Weights of a small CTC audio transcriber: mfcc input, trained on read English sentences (LibriTTS-R).
Rows from block 2, named by matrix and row number. Rows with one number belong to one channel. Each number is 128 + 32 x the weight over its row's rms, rounded and kept within 0 to 255. All counts start at 0. Numbers have three digits each. After the name is the row's rms in percent of the matrix's.
# filt: filter width-3 conv, dilation 4 (model.blocks.2.filt.weight, 128x128x3), inputs 52-77, a 3 kernel for each
# gate: gate width-3 conv, dilation 4 (model.blocks.2.gate.weight, 128x128x3), inputs 52-77, a 3 kernel for each
filt.16 096:178118089123147102139147127092148173150143133168157143184158133114110174203202182081127178127107172100192121152091134045110176108132138119077161156153110160162149104131064123100150136095142147149143067152061123112122143163135103182130
filt.17 096:118118109145090162177086090163231140123094165089083134130106121090117167159090181085155136142144161122138093165088166108118163179175084172139081135124150125136124148156077161108172103156074170168143116144106137126131142118148110119155
filt.18 094:131062106086075211143066142089122088161113196165069125134097108143105161108134072117232147120135122133150128146115125095116150112090139064099159112128094090111138151054117155116165125037178141134123086143066172106100112104166153110074
filt.19 092:150163161067103132130073158110125154122160139175100109112108098100119125150139139110145097185149079120152142108167098086165102153140103059166104137128162128089130120189140151216111142111168073149137098137128159107107080113201163122093
filt.20 100:140153111129163157215120102151129109189126124149118132201149148112125108134158173117119088114121135181074116186091163114080101078091089135205100092068157131084073125183101102194146148122134070135174174147148113063108084121102104138106
filt.21 095:092172150107155147141141167158154123121156113095091193147141158124161109173116085115155136074112093116160123131088111169142186125164125159144185139118088182043126166130144166130133124120130133156127102195098148103164155116135137089143
filt.22 096:081114153100139153107202094128163087085125161154048145115172126119085094065140138149157096141119171135101131128147087064172126127124087128147118190160086127168155133149083115122114123113175119169150123139217085134200117041168111089085
filt.23 100:097121096095167138112151136128149170111100078124098130119088153160177145152147147116147168141138115149095140091115057132159136112165112173123122171152113148141147088127113111125135179115131139112117145117068133159182099185159153124146
filt.24 101:148151102187106148062102123087191045174134087113148144137098130190132119114142174136173095139141119122075144147195073059125151104129095083139140065198095139132178148085094153074127132136073137126073159119123178121094122109140129125118
filt.25 103:144102148100218075087087131121098170148109126133074117162136085115104086131117159103137131162142144119161199144189150126083115142161152170098136106178160079154121148102144165121138084143099118106169129173078115083138092098084106140143
filt.26 099:086194173087088143096128168165135131108089123083177102110033160107174123092133077110087071136164148122079117099127163139212140030120108154137157126167181107128124113111159130058104051130067114106080103099118117092174105154110117144125
filt.27 103:108139133111131160183112074129095109078150143053156106170114111170092179080169138198111079166070148151153071150172119153086210118128123126162128166114122154137154093098154093159098173135053150088132124121118151167081157102101097132177
filt.28 093:128100152134121138108121132079120099176164161136111119120152089128084105084134107082106119103118157154129131159129120112141100163136121114105129097102089129118144101160157137110107139087128134148206100117095106179114143110154105145137
filt.29 099:114102108137141152166112154116130109060095142137135139140150118087171162166154145147123119203136121114135125193133079115066135131134036178125114103148116095132129130114141147126081094098147093112137163109120181068093158136154133075168
filt.30 103:110101183140109102140145160188154088152094096141135064135106121114179113041144093124119063141113097071139124106113154162142123104072144154152143094098140101193124079163111137163184142095121143183145069110130134143130121078142114162113
filt.31 098:127137088139162161117139161164126101119152070116148113105107130178125133137115107085168123120156118058102133097073090159166105186117124109135145163169171077141115151142140095199094105128117082140139104182136126140118143181137141138131
filt.32 097:173088080117120088124160109167141139072067137127174105166136173143181104149185123094117116168165206126147156145190080139201146097146106142125121111123145158145096091142121127153175174157128097125111154098099171057088128120062103071088
filt.33 101:147117112148162098139095107126128101169207142161131120137135121102136161091146122138129104134106108110150125189126101107057127124156072159142139156094131141141229092101120147033140102145136135089159121095134149085129133196120171152147
filt.34 104:062119160116153174113078084114139202103152139083132102150118104136109153162147116117169128141082096173135132139120135104172135054141157164123128129114166213129106140144169197124076113153154162109183096132120102185065098126183172178125
filt.35 096:111121137141095135096089134125136144070122129047178143100155097165191075152133118166115157139100128106096162142143129129092061104146133121160125115134062119109154097141071078140152128159174148156160127169119175193139076137193145121116
filt.36 102:113130144099156125162169102151154142153162152144118121114068163153150157137111137098144150102176086115188157117126121109137114150116149137157126148103127123098115133116141150137142189118097133085173094122113163101144090102184134127146
filt.37 101:129027109189136106107172110150096152115119127114130135095143089147184133146129121181151201121192168113154140158121098135115123156092169069097189175046164130111111141103147128075154144091151107144163115051165110137133133145111111132053
filt.38 099:104153092126146132132047164115130113061106131077093147108140142094149101158081109120145117155146114146174112106105144008166177140119162099128116083135101145136142091071106167156103101140094088155089097107146140138137137108145143089120
filt.39 101:089106076152128137181092152132170155077139128115112109153100044098068160076100200128099155127084081076126162180098092142136203157141095159118136125144076099146094045135093108168136105150143114132133144099105101143138096111167090163091
filt.40 102:190156107149081064130198123098126125122073117102119158146131126139075146165098160126052150121080170125125148115111081129145133095120154104086107098125135122148101129077122157127137182092127099131155159156101095145117097183050186123163
filt.41 099:143149196114110139132134147182124093131118103168145144107134177130113149166173115179099110144136082111128140057070114054151190174150136101128143127154122122173091108078133119123137146224148127152130114094087151155136152093183141176087
filt.42 102:149146105112046172113179157154122190134104113163146137155110120138127119122069094175116104166164166141153102136156125157189088047063126131073137087134141109096109127034133098130108132120082138145137079115063071113113148120154125226067
filt.43 104:082096061092117088112124093084135144119091079158148119148103080097056107154054159127108102161149119113128118200142120161160138120133160135132110154152171115130174124127146114142123096070066161090099112173151111119187148138135117151104
filt.44 099:098170135147090114068078083137094123146145090057112134085142088119129118095132123098078119091072140123094172118142139094150207079085108088078135130113087142140186137106112103172093184096085140124153138150146135059146181176210125115127
filt.45 099:098129116148176145106113169170114094146072140076129137148097177140122147108143107120159120108091096105107117186106137122180124089109168108170111122144069180143091076110158094119092157145074114096091110161123091128118210102087092121105
filt.46 101:107143152088128124149127140161141100145126149170192053107143139124159117154098099131132141087163104115149089074126106122140123140183130163152192116158116116175137128156161180111121119133102099125129115156078110091088140119112092052111
filt.47 101:152089129092105143145193116188099144192174117079111156141187121140111161168149112130169132152156130130086139180141142173044115103106087105157198142152129091093093153133142138099106094137093138130146103103070098152167087113129071159115
filt.48 094:191092152125104077113105152145190135132171163194096131115066107147147176169191084080111134111154172143076093195053076087189144112138116124090109103124130149056184127134118114120107162136132126173135125124118115138151137090178120093104
filt.49 105:141104118102131125147076100153134082071058145109088142138107163121119143131130187206105114114157095107107116122129176115129148097114118092167123147080184136120086149095073089104154117121121093140110166206207118111068129110084098132164
filt.50 105:100106099124153113077092096101136101149162103196138099125137095111166119109127158124137099148122114099173161119118124125111094098095134097189119154111154070161124152215106093131144108161171121089043174122175136179064145168130111106107
filt.51 097:149109112104101118047070126139202092114098145158139096184163066114143131117137099101109102157125130155127144159153119120125094113057145099102109159125119115112123128107107176109058119119121086175153111166142089168150151196165171092107
filt.52 105:123149141107076151134110166169194122112104139118087145129110113070128144143132164161120096164114114172152108143139129140121106088169168159145190171128136131137083137129130140126149117090122153115080108101077101195106150141113139159159
filt.53 102:130121184159171101136112113120099086067101109109164071158173116171144175145147099106119137139113119122150118080057134093115119086124126154102103133141129119134142140129067168068076123152145110156165139105170122128113142144097138119144
filt.54 103:120150121171072098156109145152103122136111159129105080097115128145086124153153106174127145180128087173038149110140099141113140174114083108105126132139146146126110139138082094147123101117097105142157091133184133080111145100121145167123
filt.55 105:144150142168124197121114127111158177131102115136127164084073132146156121097058146116145109112110132173172115130062115118112106165173157137116176110155172094099151139106108176119150164107084077137135162108068092161104095084164141126112
filt.56 102:084141077091143129185141125172123150132090137155120128078152098100127147104138111127109158153127141117154208145109173086096100073079079093113099158106213099160129128130143179151084135079164154116123112152100096144116095147184145102173
filt.57 098:100128098157060066144080119161136136129105138008116118086100151198150112164154127136149091147147166143146124144083106123110123086161125090131180156112121148116144122102115162153165137104146173136121126102144055026140165112096159125084
filt.58 095:113123197157119096117123145089127116160131116087144177160071076061136130134125100086153099130115085131096124197128178139100112132145129097148126167148112192124125149092116136078143148210121154093102070159088159124121183067133164154119
filt.59 097:152126190152158090135122115152105121135149089118154082194129151103180172113139134100158142134098071111157161136033132084178144123068080172129137108086136107118116080102087086074166084123060134103138167139131122153083112080100100085125
filt.60 100:102103151069092149134179169170189210131095105189115142196097108107073126137115089210133067133159127099158123143137128121112121140148129146124159141116084132056151098123098148121099137179108139059066170131126093125082106080151175150123
filt.61 098:136175130175101061112129143121146149060103143147082139219069147122113108101174131099118152131128083137185162074120121123119153109077176167052207148061101127168129174081097114097126114145091166075091109089068082132080107117145183123160
filt.62 103:163149078103158101103114179152122102137118104161126094176125159083041163079122159100103109139154095089116116099221110116139148128170112144167147140136058129074119178136090138089147116192142121166110089164083133122121160115156149129076
filt.63 103:134143136117124065096096099150145103098138151060144153107171125100096126149126128147094177108162177197118158153129134143108115129082149138168130107092134140158091149175166113100169196138134124151066106084181108119096109099132119147179
filt.64 097:085111091141088086126122143137109153132115178061147070149141103139110134126126082121157144076132110097094056115094117159140158094115194094150148144155069139132081138165112168153145171136139097074115155172151167161123043159102137098093
filt.65 099:084192170142190166137122121131116171145161099105170145160156134095149133104097135126200151143138082136126181091181134106149120137147074128104137104104071089133154118154135145124153169190117057139189139161150052066136180115128170151126
filt.66 104:101126128098084121207112074146175096136113125096146139122165129100133124152145131098157094143164088141069149152123123135120134109147147116186166061146170133104109073148139143174138138189158182147145064099096128086145143107106130073104
filt.67 102:073142146128186156080138079099109119165126135148141108162098098114149114140153113131086125172189101138176160135082155140135157108098133125110126033135114103145158162142137131170089126083139189078175159055105133156133103147110057122144
filt.68 101:147130150168183185155173139169113158100096119173099121134158127179111119109105155108176135129167110133094144113133141136144113124052106110144094114100102170107117153171153147108084142179138173113147071109155137104157099100144109101084
filt.69 105:095135174080125103142102080144165047092167142162110145102132132100090181139180108125194133134127130145089130142153169122149077174090136139142100133114115113152148078176132052159099127138147130115160125123118137114112136029127134144058
filt.70 100:114202139154147116139142101159089108096138093132134056083125118152111117158176172089093164135145040184129086100173190113145096173158113159187147108125118042059130104100133158165098105145091107122114136139134144127128135138155055161123
filt.71 097:101102083171092086117160167148150140121129128130154110190076141165148117141121137116119188138167080144162178116128080141126109156135128073102133086170127104105105177088103146162122104053069102121125097173202180150169167005142126095094
filt.72 098:111099106148139155149132135125139095120085148125136075115122129167119146166182125180083127167098163103070162101139113111106138127105068199113047152121151136062155122109165154204137158142123108110133139123134078100114128144160120139076
filt.73 100:091102091136186105094158091097172104133140128131114068160151116152130083071092087116122138122193098119063130141153120137143095145100163113178164173131128129080103157167181129074125147085136141106135151111114144124104151130145134139134
filt.74 098:143134074053089117096109152126155132065087162131066093153166112144120123175109096119101038099090157144137113131125088149172156163108178126096141078153089105150106162119128133119115158196149181147115135127162093127137146144102159151165
filt.75 100:153112096130097154091142082108140178105146123174171092103110122098123198081157112144138162076168121142126116146174115131165102095143150094098145107146131093117191129128127187048193124139086143132132108124130174160146145084125138123142
filt.76 098:089112120121107124122148097116136036128173113160121155160149141147106133132178110124146154122156134055107120124154209132074095119123165133121128096129106119155169138155115113107184109092136099128093070122102146195155156143186104115173
filt.77 097:068080119124096161102124100136101127105121137143106138117200128151145165079110078075095133134127159166136069156146166097192123196138058129086156121142147143191132163136151159109104163129163131093129181145141115164112150085160163112121
filt.78 103:095151130124159138075133107053151050101108131131132137173108174125141096175128158106132126155095112132121164075172103074133164097146129126128104087088179160152133109104176187085166137153113130184120103104152131091146083127157149143113
filt.79 100:133099159097149157142164071137115124102060118158122045148134122126130162160107161131137086105132128143115130163164118156134177125105120045126086157130125120142126133159138130183114127061124116122169172134130140145159147122140164186156
filt.80 096:082138204147103105185162104156115097099155126116112116139144124145156153167106172175095126115124145116121068091140146153165079152178093126149084140158129112112105146120144161091156116115185153114103127164111163110173167149114115132117
filt.81 101:127168167146151157166157124155119131131125176121091127181161097141173191066098157151185124112129154135137141149128165127091115161134090113140109101169079140110101161114117113101142138137206150108054108187190114082151161110133110151098
filt.82 099:162126112135107094130128135114115192135151125133107119118083141103153109147159130117141106136096161147108110065123106131152126150136155121131141135085128160148071090142114119081175120140133139097136107041133127138114180098129098072112
filt.83 102:100084096123179142150139149166067101132173146178156054155183093142170132150080115119116125090113132180095138147108139132077146113099102129173124156173141068143052158114096115120111139178099093090152087101181156098143156122151047158115
filt.84 101:135141124135189124098083087145126170126118113084187079073150115145148159136167160138138119099115122115132145102153101093097126167133128098055117132110111095176177158078120165086136116102087117085122162155142113182101121120160153120160
filt.85 103:096122156136188142144151137155134143168099090112091110197060135135058163149156123102110117123106122132112103094111134106129140100156136142147133111151136153123113145136144050091173123186120127152182124143140138136153113117171183127091
filt.86 098:085121119125122097108152054091199120082111114163161107105105095205095188132166135116140127155161127132156167210062143104121123116121122177092185177049122149147130209176146169117112138058088165134134095097172121092098098147145102106109
filt.87 098:086093142104137146113161107152128126187133164164107103142167072114094127140136086144107090150091146175169123079136167025171085154115133140121158102151126162135140171144079161121089204127115118168166132138125157086141093111127142152069
filt.88 098:120183124110121053130031036122135071157075146121129196070104173107183125124091157169151110042153129161135176060075148099115102145166112139082144129125175150135123093143130153106099134138132129101127132104139109139112119113105163142129
filt.89 103:099159149113150054154162097157122112092102178114114152143149167097116183173127107110136132128207152188138141096157180155120114130104167122138144098198138136141138106111070124093147141111180107090104117117080128141136140159152131173109
filt.90 101:077101157092119105104105124115115135087107123127154174169138175129117099157197140174157055080132174092096104189158122109168110119149144101117108134165110058142153163123202170133171111103108068101115055210109166129158085123146182145107
filt.91 104:106146137149106096141088175099173100157137138129134107162124104110142122132126129120116072129152183131168156060166172151151108091107162159112093135109135098091103115121120131064097133172101096131099129151094215123122092132112146177079
filt.92 100:059133099165166137124158088153080176086125119199163133190125121097179110124122192160182077068120192086121064196088088171130127125151104194149116123093087134116172169079134128173165095145077105142114123133164143137099107174150155164136
filt.93 103:157159071088156124179137139178122160157135146177183137131145076183092123141099110116145170099114132163141096088095134165151101152122157138089129122169081126172062133127180150118146137148150102088174101162119082211173138097143084067179
filt.94 096:121097136101113147158141098105158168120131099128085102062143180094148187127101066099134132115122150135140185141083119100130139127151157131084089131098132133150123117157099127117132168101124150083137156196169122095134141156122110118117
filt.95 097:129174213132119152134130136203180146114070102096064109130049165138109111170150112117136122100093130126074146178138134119110096110114133077147111086132083108113138074075148172180206123094130166095083092095186053087203059160127113125121
filt.96 103:075162134132126134087104138052168094096171093122104170125139066111141116167116134103158091139191147110114162204154128120141092118173125067136125111134124125112131118129125104130103102125112142100114125155129119141139121068068149054106
filt.97 098:198076166107106119129235127137125191101127098122124116210141012129135130116151137108148094092170161087134160176160131138141155178133142083140114137145106112098113153190133188141142118080145094117122143119169186109135066160098127104085
gate.16 102:110069167132066147152065118090144129080156120114115081163124118089135115115113117206207137138112104117143121092153155176078138119147080141102163129098098142164099115126172147168117171129203157085118127103106166135092203057160116082185
gate.17 098:127106142106164138090113129128116075133086083141099099110186140129120131116112091108153116143081108096103112182148075141178139151116106140127072065108105097182140137171192142087128074131131145066129095145199168100156175115134101165160
gate.18 100:144136135147154124150093190155113160121154162114190152149154162158117177089102114101135117138114110105128117060146148101071132165153129111088065145164155132176123097110167124214100121131082104172094132158113124119126136180081174104119
gate.19 101:127147130146163148168160166066123068105140069127175168104162120182087141162085136120165128117044165099139104127170072162130133145121149105087161137128111126139093099143114118082158142173126120157089094154109129176099159195126132130136
gate.20 101:161205099123080146160166088154127089118130094117194110107125092110123130186159145136107133169140069134122091129119077125186151142118116105122126110134160152108114112108110104162175139124080137168112102133074091147149124161120165141115
gate.21 098:144145174153087154161119135089150118155099114129129130145081141087177082100149156127169113107186177103132122107137197149088115144076156142186155147107150122149028153179158106100173120155096126118135111122115070118182174164089137061126
gate.22 101:159154081035141201109126151211148121153177148124137201093189085106155141132106140118122183124168141158124122122116189132104122136162156132146136145163134092100049135128152099144140150088129174101114102109145155138123132056116121117147
gate.23 097:142134083081073143209143068112138137165151126194123152121101126099082053152061138121133119095134077144138107079132117129098161127145123108155118053146135071133125095077128153091123107137136118135124100219092157093124188137179110120116
gate.24 098:105087182136085085129138171164142121134169128099159086087155122206122118143129147145130139162130118180140148152106147128107113121155104155137130093120108090104157124059121129134195055143143119109147143130089075148115158098171112092116
gate.25 112:135118095118104073109171139068156136170146089156113091146152109106130132174152165088154137111196113104099141194133152114106143100143180105106103142173135117142171109082151107079080150139095106072116128123143148112115171069094126103088
gate.26 103:133102158080161147165123205148160133128158104175141069141175126144188148163130134140148100145138143128149087106153131105141120130168171165146099068122156129147179122183136139126135135132168119148101166109082089146162150109152049140164
gate.27 101:063155152116148119079126153127126106114138092164132115098159129145102175105136127154117155146082121096073136141136099145129113099151131115167191107191206083125114123115128125094129116129140116160159104112100157140217096111133063168179
gate.28 089:082144167095131141151098100132112146150125113085148082122110119149099108172162095103099089149178117115157115155163065144135142153128086109177151085168164172187151091153171140102115139102114134149154200113065112082124124086120153156130
gate.29 100:147169169181125056150155087138165134122193134107146111153132127119123131053133123126176108094104136085125151145117141077143121134111048119101141145132090170103129151159151091078081112138151181120143104140082088151164132077150193107120
gate.30 095:108167132077145120133186143178142168146180128144155133128159193132171139081132138134130141122164147097139119109200076139125105141091108086069184155098138114158109142137149149145121087073171135167121160182079100118124100118177126172132
gate.31 101:153070125192211099123140194111097147142124169155125090097179158144129100084151115130133120142143164130095121112110188123121135187110117090138092116091158155161098110102128127101162124103133159170107172170174129171134167187123129089149
gate.32 100:109140094155117170108112143194132160175154138139087110171170085125127140099193067104153108150214102142130121151128134180095126126152118132157115133111102168165122166108185125177133148171088147100061131156113148130130182097117076182175
gate.33 099:125091192119182191167161087128136086177102163117090089136153137100050157116134125136162155071097123117131187150177137167131139154076170112111237079133099187164135153143122098083103171056124117090121063161088107124127108130129137178166
gate.34 094:141161146147097177142107138167122132172109078120122111132157153129150152156116101054166168185128094123180080078155130137101124127100151073100133119134116127156114200121147181129115157143183125166122148058232071146159119138114137077208
gate.35 092:122137118142159158116161136184162150103163119158155157146116161124102112067102123162073151123105139102119129121176144159175136164132041121063189156115158089172133141155028084146101130122092126147122160136179131062128115166141092085064
gate.36 098:069148159114156185113154150059100184155160102108134126128095146106112152125109166167153103102147163158113206146105132183117137081111130178155143134187164131115143090120108152122216119008130159164121152171160134193139034124131126200164
gate.37 100:105118109042080100150149093172141140123115107086114126137081097095058154104145113103138084142139158210131107167141168114124143135119109095124110110187131154161092130142131124183106094137074116158145104081094170110100164138161093097111
gate.38 103:100142112145170144164157117145093058069103083091133049074145189105175094058202154182064149178103192103094110130156079105136153152145151187088139117149087078129117185102124135107093105091121125123094143144155142147173130096086105134079
gate.39 103:100124161127114139088108088160162094147112089124165091173087087140161109093087104107136140122128109166114119111151114122131169118144170090120134183157141171173130144136123136105099085146145089119165122068116082104136136154097145108170
gate.40 100:148122136159092121133114194107126156159037105128150134182131113091093111158176088110101151144133126137173190079140087124166136150140149083171173119153141107131118145077086144134086149147098094158159195050101123200099139128118212132099
gate.41 094:115116146122174146145133139120185164133140088124131165182180095148146111112163106127156098125124179135115142130134131154158115125147130136141095111104142102125139160116113066178082102129184144097181105087132081104169127086099156016128
gate.42 095:065081142116118136166149142150075110170126182138157089124129132074138117165128131160153067105079082174124109149175120139129153097116131149125172122117099073122139063096081133118140115183150117171126111144107188091091106088152116109128
gate.43 099:169089094078140108132114173112094121142190121095142152069055180134126036074100214138118129156080134133057124141132109136108055110084145111120164091136091119142119118125136182142116165102140102149117076121118161170116148167111154178119
gate.44 103:139151154121180119065161140140160068134152104138118137156088166167124075088112133132141154153127165142138150138109144215160048156120132147152111118133175167148112156129123116066128140139149133097125158159101103154119087151107118145137
gate.45 099:097151142106073094122154122146147143125097151112127171110154124156048108119114115161191110186188150133120114109069181113156172174088145132133170188117106059119129170124054127170111084045115090129123129098079121182201117109134113170101
gate.46 101:073185162110102133091108083170117064187131079085109176092146099133118111131068087118118132115198111138055133124117123172097059145113119140111150131126083130155116084063153102126072126158186151088154163177084140093138134141152084084145
gate.47 095:126166144078100149119113098118165139108067119107083079162136110158132130232158119073083155108165109135135127122139158155101164093135159135103144114104147098149150088117093152136182109152121095128167169081152163170124132089106180108129
gate.48 104:178069136118052153166110169172133135117074134125126143118120164085122114114192092173155124150067146094146118125128105099163093169120056101119153138096081159130124159155107114057086083146080116176140103135115151168130091160109137109151
gate.49 101:083084164109086103136120109080093127136186145111140138086161126124149154136105151113191164105061120102160136097155092107146095068151114132150064133129172130131154108152113094179070097127094103136119122199136092110117099117146139111112
gate.50 100:160056118116094087140184122157076183126078183131083121192129121051140132186075124144152131131122129071120100137137117176145178136114193133075155107150127111083147115114109119194122103173119149091092077129050108102119117146157137133119
gate.51 102:175152156145068139121200187098162079142147154150108158112180163166088126168142144127161193151071109147035126101110099113096171116092076098099174162104133201087110182094135100128152087131153100097178130099150159129102157124155141157121
gate.52 105:105110132107060112116150107131150173151131168126109122129086134079212118129175104169046088150077139126080126123133132111111102137117143127079102119067092206109140123155092140102082149152092150150156122065116152064102140128142121138097
gate.53 093:083160091139093146126077157095156150176118135088143109144119114067179173144176094146107153174088163183080109090086130119113140108097113174165087129122145137112055152145100100113132119134137163183085145146078089153139161150088148064149
gate.54 107:169080113137095151167144132158158117115112164087104124145099077148120149113098194164162138125189152122152060102102161105097144106187155130175140108144078172136152128135093119103135130122122089035113141161091126191119093111172128130140
gate.55 103:134131133129153143120129108113125109127161071170141109128163095133125105122093129069096180164136128164137091098073121136111155137182115092138140088175113145153072153183130137132111119104144136130156139038096120134142158123095110107151
gate.56 102:122106113100164129132158122137133141080137144139104126134060186182157180126141180124132143107080171070192124109090116112135101104126162108127102155122184131183114102114157069102145142161082197139133149167127167089141105079107107123182
gate.57 097:085196091164106134114173077173130075121109131072142175161127169169150132135065097057085176112150117156156158118120129161143160137119148105105175151133100126108155209147131081089138131152143093157137179129104180116153130149170074110119
gate.58 100:176135120120113058167128111140081208124127072173150178111190057081120133117174108129143043104107113195131123140118166183126169109218131168143094135159115124139141110132125120137207081126096131178137153115137131125112102108096071091161
gate.59 095:183150071136169143099085099108066124093123186097141193087114161127156109145174076099096119051131150186083136096091162144125124148095121151131183149150123141193144141133145100147143172104123152142097155124051073185128071120095123151091
gate.60 099:109167125109116082069148132153096191137140140172077109117112050086207160120110233177123133094080107146122160117062164110114140105117116135135148084230101107130119140066154084126104085093149151132099156164074173119139135161147111018129
gate.61 098:076099091122157143123122158127122073092173211131135153093136121118114137130184149142139078121162075101166149108128164111132132139155111091100142140097131146086134186110122055125138100148105094166172175100108144127169180132103162132140
gate.62 103:075097143117157183051101098133143145184056166139141094065132080139121148091121137090126175115091089135092180117103127137117099096120150073120157135074132129145114138102162142134123128191050129177159121129129094148114180083160120169151
gate.63 099:162152147103129118130129124088155142150172195108069135129107115106155084014079164138086054137125157135135139111097134099132182152167168088148079218102153168142141127211118132103138127075134163093178155108114190142129091114118128127107
gate.64 097:230066100137080166121151103115117133160141198116097117083087125125168090036116113128104131118100137119117123129182178110155114103153174100141117101173101174170202115115117134137153175105156105182094149114156139075091080116146083179083
gate.65 102:172084113121139119132169117125153129096165152115057132125083144108143136073109183108137096191065144159137152166124103111096136105132184181111152064150153164126125228142140201142090110127187131067143105095123166110136163136075142079083
gate.66 101:122157131158069155166123179116143129175126185125134150153158092102125160145160150125126107115129089219187152140157116118164108088132115154085088120118115098132126164089120127089162143106136126100165097137124121180121092138165085156130
gate.67 099:118052094129129089124141165174167117113083132120161119140154104150126171152152226151157160153118191120128123156150111125100140058073159144109119092124135136142108123124145126149150157140097130132175111103190132187065143063152167118119
gate.68 098:129141107097156146181128114110105178146160146126195148102136117139169168125056145094029146140114162163076117151085054158118093152133137156146080130183123132119165131225156086143147103139158094176110126132137170122124123119106115065125
gate.69 095:108077088127069119128119089197093151086108117116147120165111155098108155137090087094161167098109123122187171178157128097191121063188159136082155122183091180099189184117166122155091137131138111126122148082108129047099167077167142181082
gate.70 102:099083138150132114077154120083115091120132103091148126044076151160111103162160141148103146131115130124150097119142120146085139170166138118172170116088105168193176122158153087116153137137089114120174137082178221157109064092123111157119
gate.71 099:158147130119047150077115082143103120127134152074108137095155101053165176135066165161103123112136101075134097131129112127154167109096106136137129147138138158154111091126139123188150116156115132202075125125138111157186124063145099143104
gate.72 103:176135081137124116126123122125116143108132118087145115100087128096174109131136082166161147097084098118143140147090141142134058132143170181138103109116125126124139087119150125131162096134138115121139132136076155196101177090140119176126
gate.73 100:080097124132147147048139166099125094159148209101163117130116135128113102119139117128164168169094098147145140149103099120111152138126125116105130083167081152085142129140126150114085102073139142039185181133092126120205079108141121146103
gate.74 100:116067124203140149150114119127103106058086101100127189136149102116085139120125081140173146085151135097141117079125163121088130152110173105124118167103084076122184119149067140084173074148153133121098139114125112051115127143137155172096
gate.75 104:095172096122123102055156136116097136124096124102170144144167059085110093157107073132195127147148078139152178090085106082168059201121096100154111152174061114117192092134098093138066109100163134120140129128108111086077124141150136142140
gate.76 097:116148096084157097146116157153143113149121179137163113098188116125105122168177108083192090117076152125097118090142165101166147134141153128165114120098141080107124120157142090097132172134086103155120159092063173139157168122163180143137
gate.77 104:170105093145077146134143147106085112103128126157145192087155134115131073133082148162122158102113103169135142101164138098134110160106122145163133134108090132135199133113116111113159076168145118101111152122074147110115123183170168152079
gate.78 100:067147130140154169098033107121136129111097106122060083130084169042114076113152081114115142099042128134126145149140163134084126095127068167075149146149166105094170144136145223073114094117077108127139154080128062109067151117142145143159
gate.79 097:101106129104232088105123124097100134100113169082129119137081113143089119105083091204111114125153118143133114173123138157083118063233093077107176093159137129130097064171127147178189099111116115090151143144114102124114133155094135099149
gate.80 101:136124158142172118129101183083068081128122116156151112156183149088058114143187118111120163101096127179123155117202117128159138157169078189061150115154133079111120188166096120109149093110153139105112157158155054149098146116123141119142
gate.81 097:145143105084149136043076152094117113132131154111100120143117146159107133133114067166093162101154156185122115110159160134136076159162111145082134128142091133144140140117150101184145085146120121130147127121082101109182108124127130134094
gate.82 098:169161140125112124169069198161087161134127126174120201121131126085133140116094079155124070111109136131128120221106095174098138089167065162130128159119142173116113051147109067162121089136135101142108147081135209108158134110093069125138
gate.83 099:068137123132125144126153114111179163146126143143121110134234086105131099131148071090101102160110158161082140146153165082102127098109109170119170110157114189086103168152150143161106139074163133061128159117145075130138144089129148102132
gate.84 102:124139110126127140086157115114090135119178079080124195100113096065121143148113114112085145133165160109169077163104142099079192216136095109178161119099126182084081212138131127085098123101142209174121122153156148117150083107132110067154
gate.85 099:099162140159093132104095123064114138112161138089055132157110175148104108125149060088116128113199158093167117115053132170110125078139081102064135131169163170139102109127198119144140103174149088178132183131166166081038110103134080133118
gate.86 105:135151133134102090065103126157152168091144150145135186143101140084086097127155144108174081145079171069151121158141187111160147150150093104123147106102131094097159167122122154113062098154169088117159077113192157146154105112121098166132
gate.87 101:114109137126122097149128140090130113164078110112101144062113100125099110101203129131135126074101086154114096068181118132098106121101183133114134128149082136069123058133115125150170110099171116150078073140114094146140105130075119085129
gate.88 098:069125097066166130128182056136094128106131167076153166150120109125179101183161132117123083111187143188171078122086130174155132089066136142140073157101159153138154176128100126185113082128141129113114172135115095061138163163096145168157
gate.89 099:071088116118083170105207165098160148141172191182146096125071091097101154148153051093181127119109121142086099168101159141104150110139157110142151095124130096139115095191135150119134075137146181070083131162118138123162099162097145091120
gate.90 101:169151143102083116151139078192117095174136148157115089152094133131091107129154103135138168174122122059167164147129198151132121113077116131175154158153150134146121091112116163139121141149092127104187111103127060115076125119147136174111
gate.91 094:172120068037163135173111205133180116174151102123138079148144180090110105103131130099141117094133150111121070148087082119174140160160128148179151105163103120121093107058143086099129102048162177134118121103170132125189155135127150147123
gate.92 102:099155087197089101116101154132081120119215103138134109108150141126054136098160076135080113143112119143076137125086160102133149138065154096139086119141130099073124146170134130121059110165101125146162081164179144083139126138153117087133
gate.93 102:094098077093173162134099135170151145142144146150098112161090127166117141128160168118142132169103171084146089126204143118093142185077145135075130061116138156172088138132077109152153126080105153151128152086069100205082111133139155115134
gate.94 101:132104196131084115115147093102093158163167081139130142111132084107129121082088126067124120071109129159104142118117123130106166093149140077114155107160123139106187121147106144111123101163154102124172111131106163126123178184129140141121
gate.95 101:108143119091187075145074114200111165113125122175101094148156122114184076140147103124130099170161109097199188207125102158130133103113149103156169112170097184142151127142093126120165073104153167125096146143104128153137170093103082158134
gate.96 107:141114135083145065123131148087106141121129093118114119091140157173121127159080116159129172159144107073106117089149133173175128119072129110133146143093144137155117131118150176156093090112107133083132108118129105172076072159104153134122
gate.97 097:092173116149034140129185100054103175184144136064195142126141168103106102117060158057106096115140158101083219106140122107109129148144131134130115146179149217135113151154141144090125200136114172125147112063122153147140080136098139146160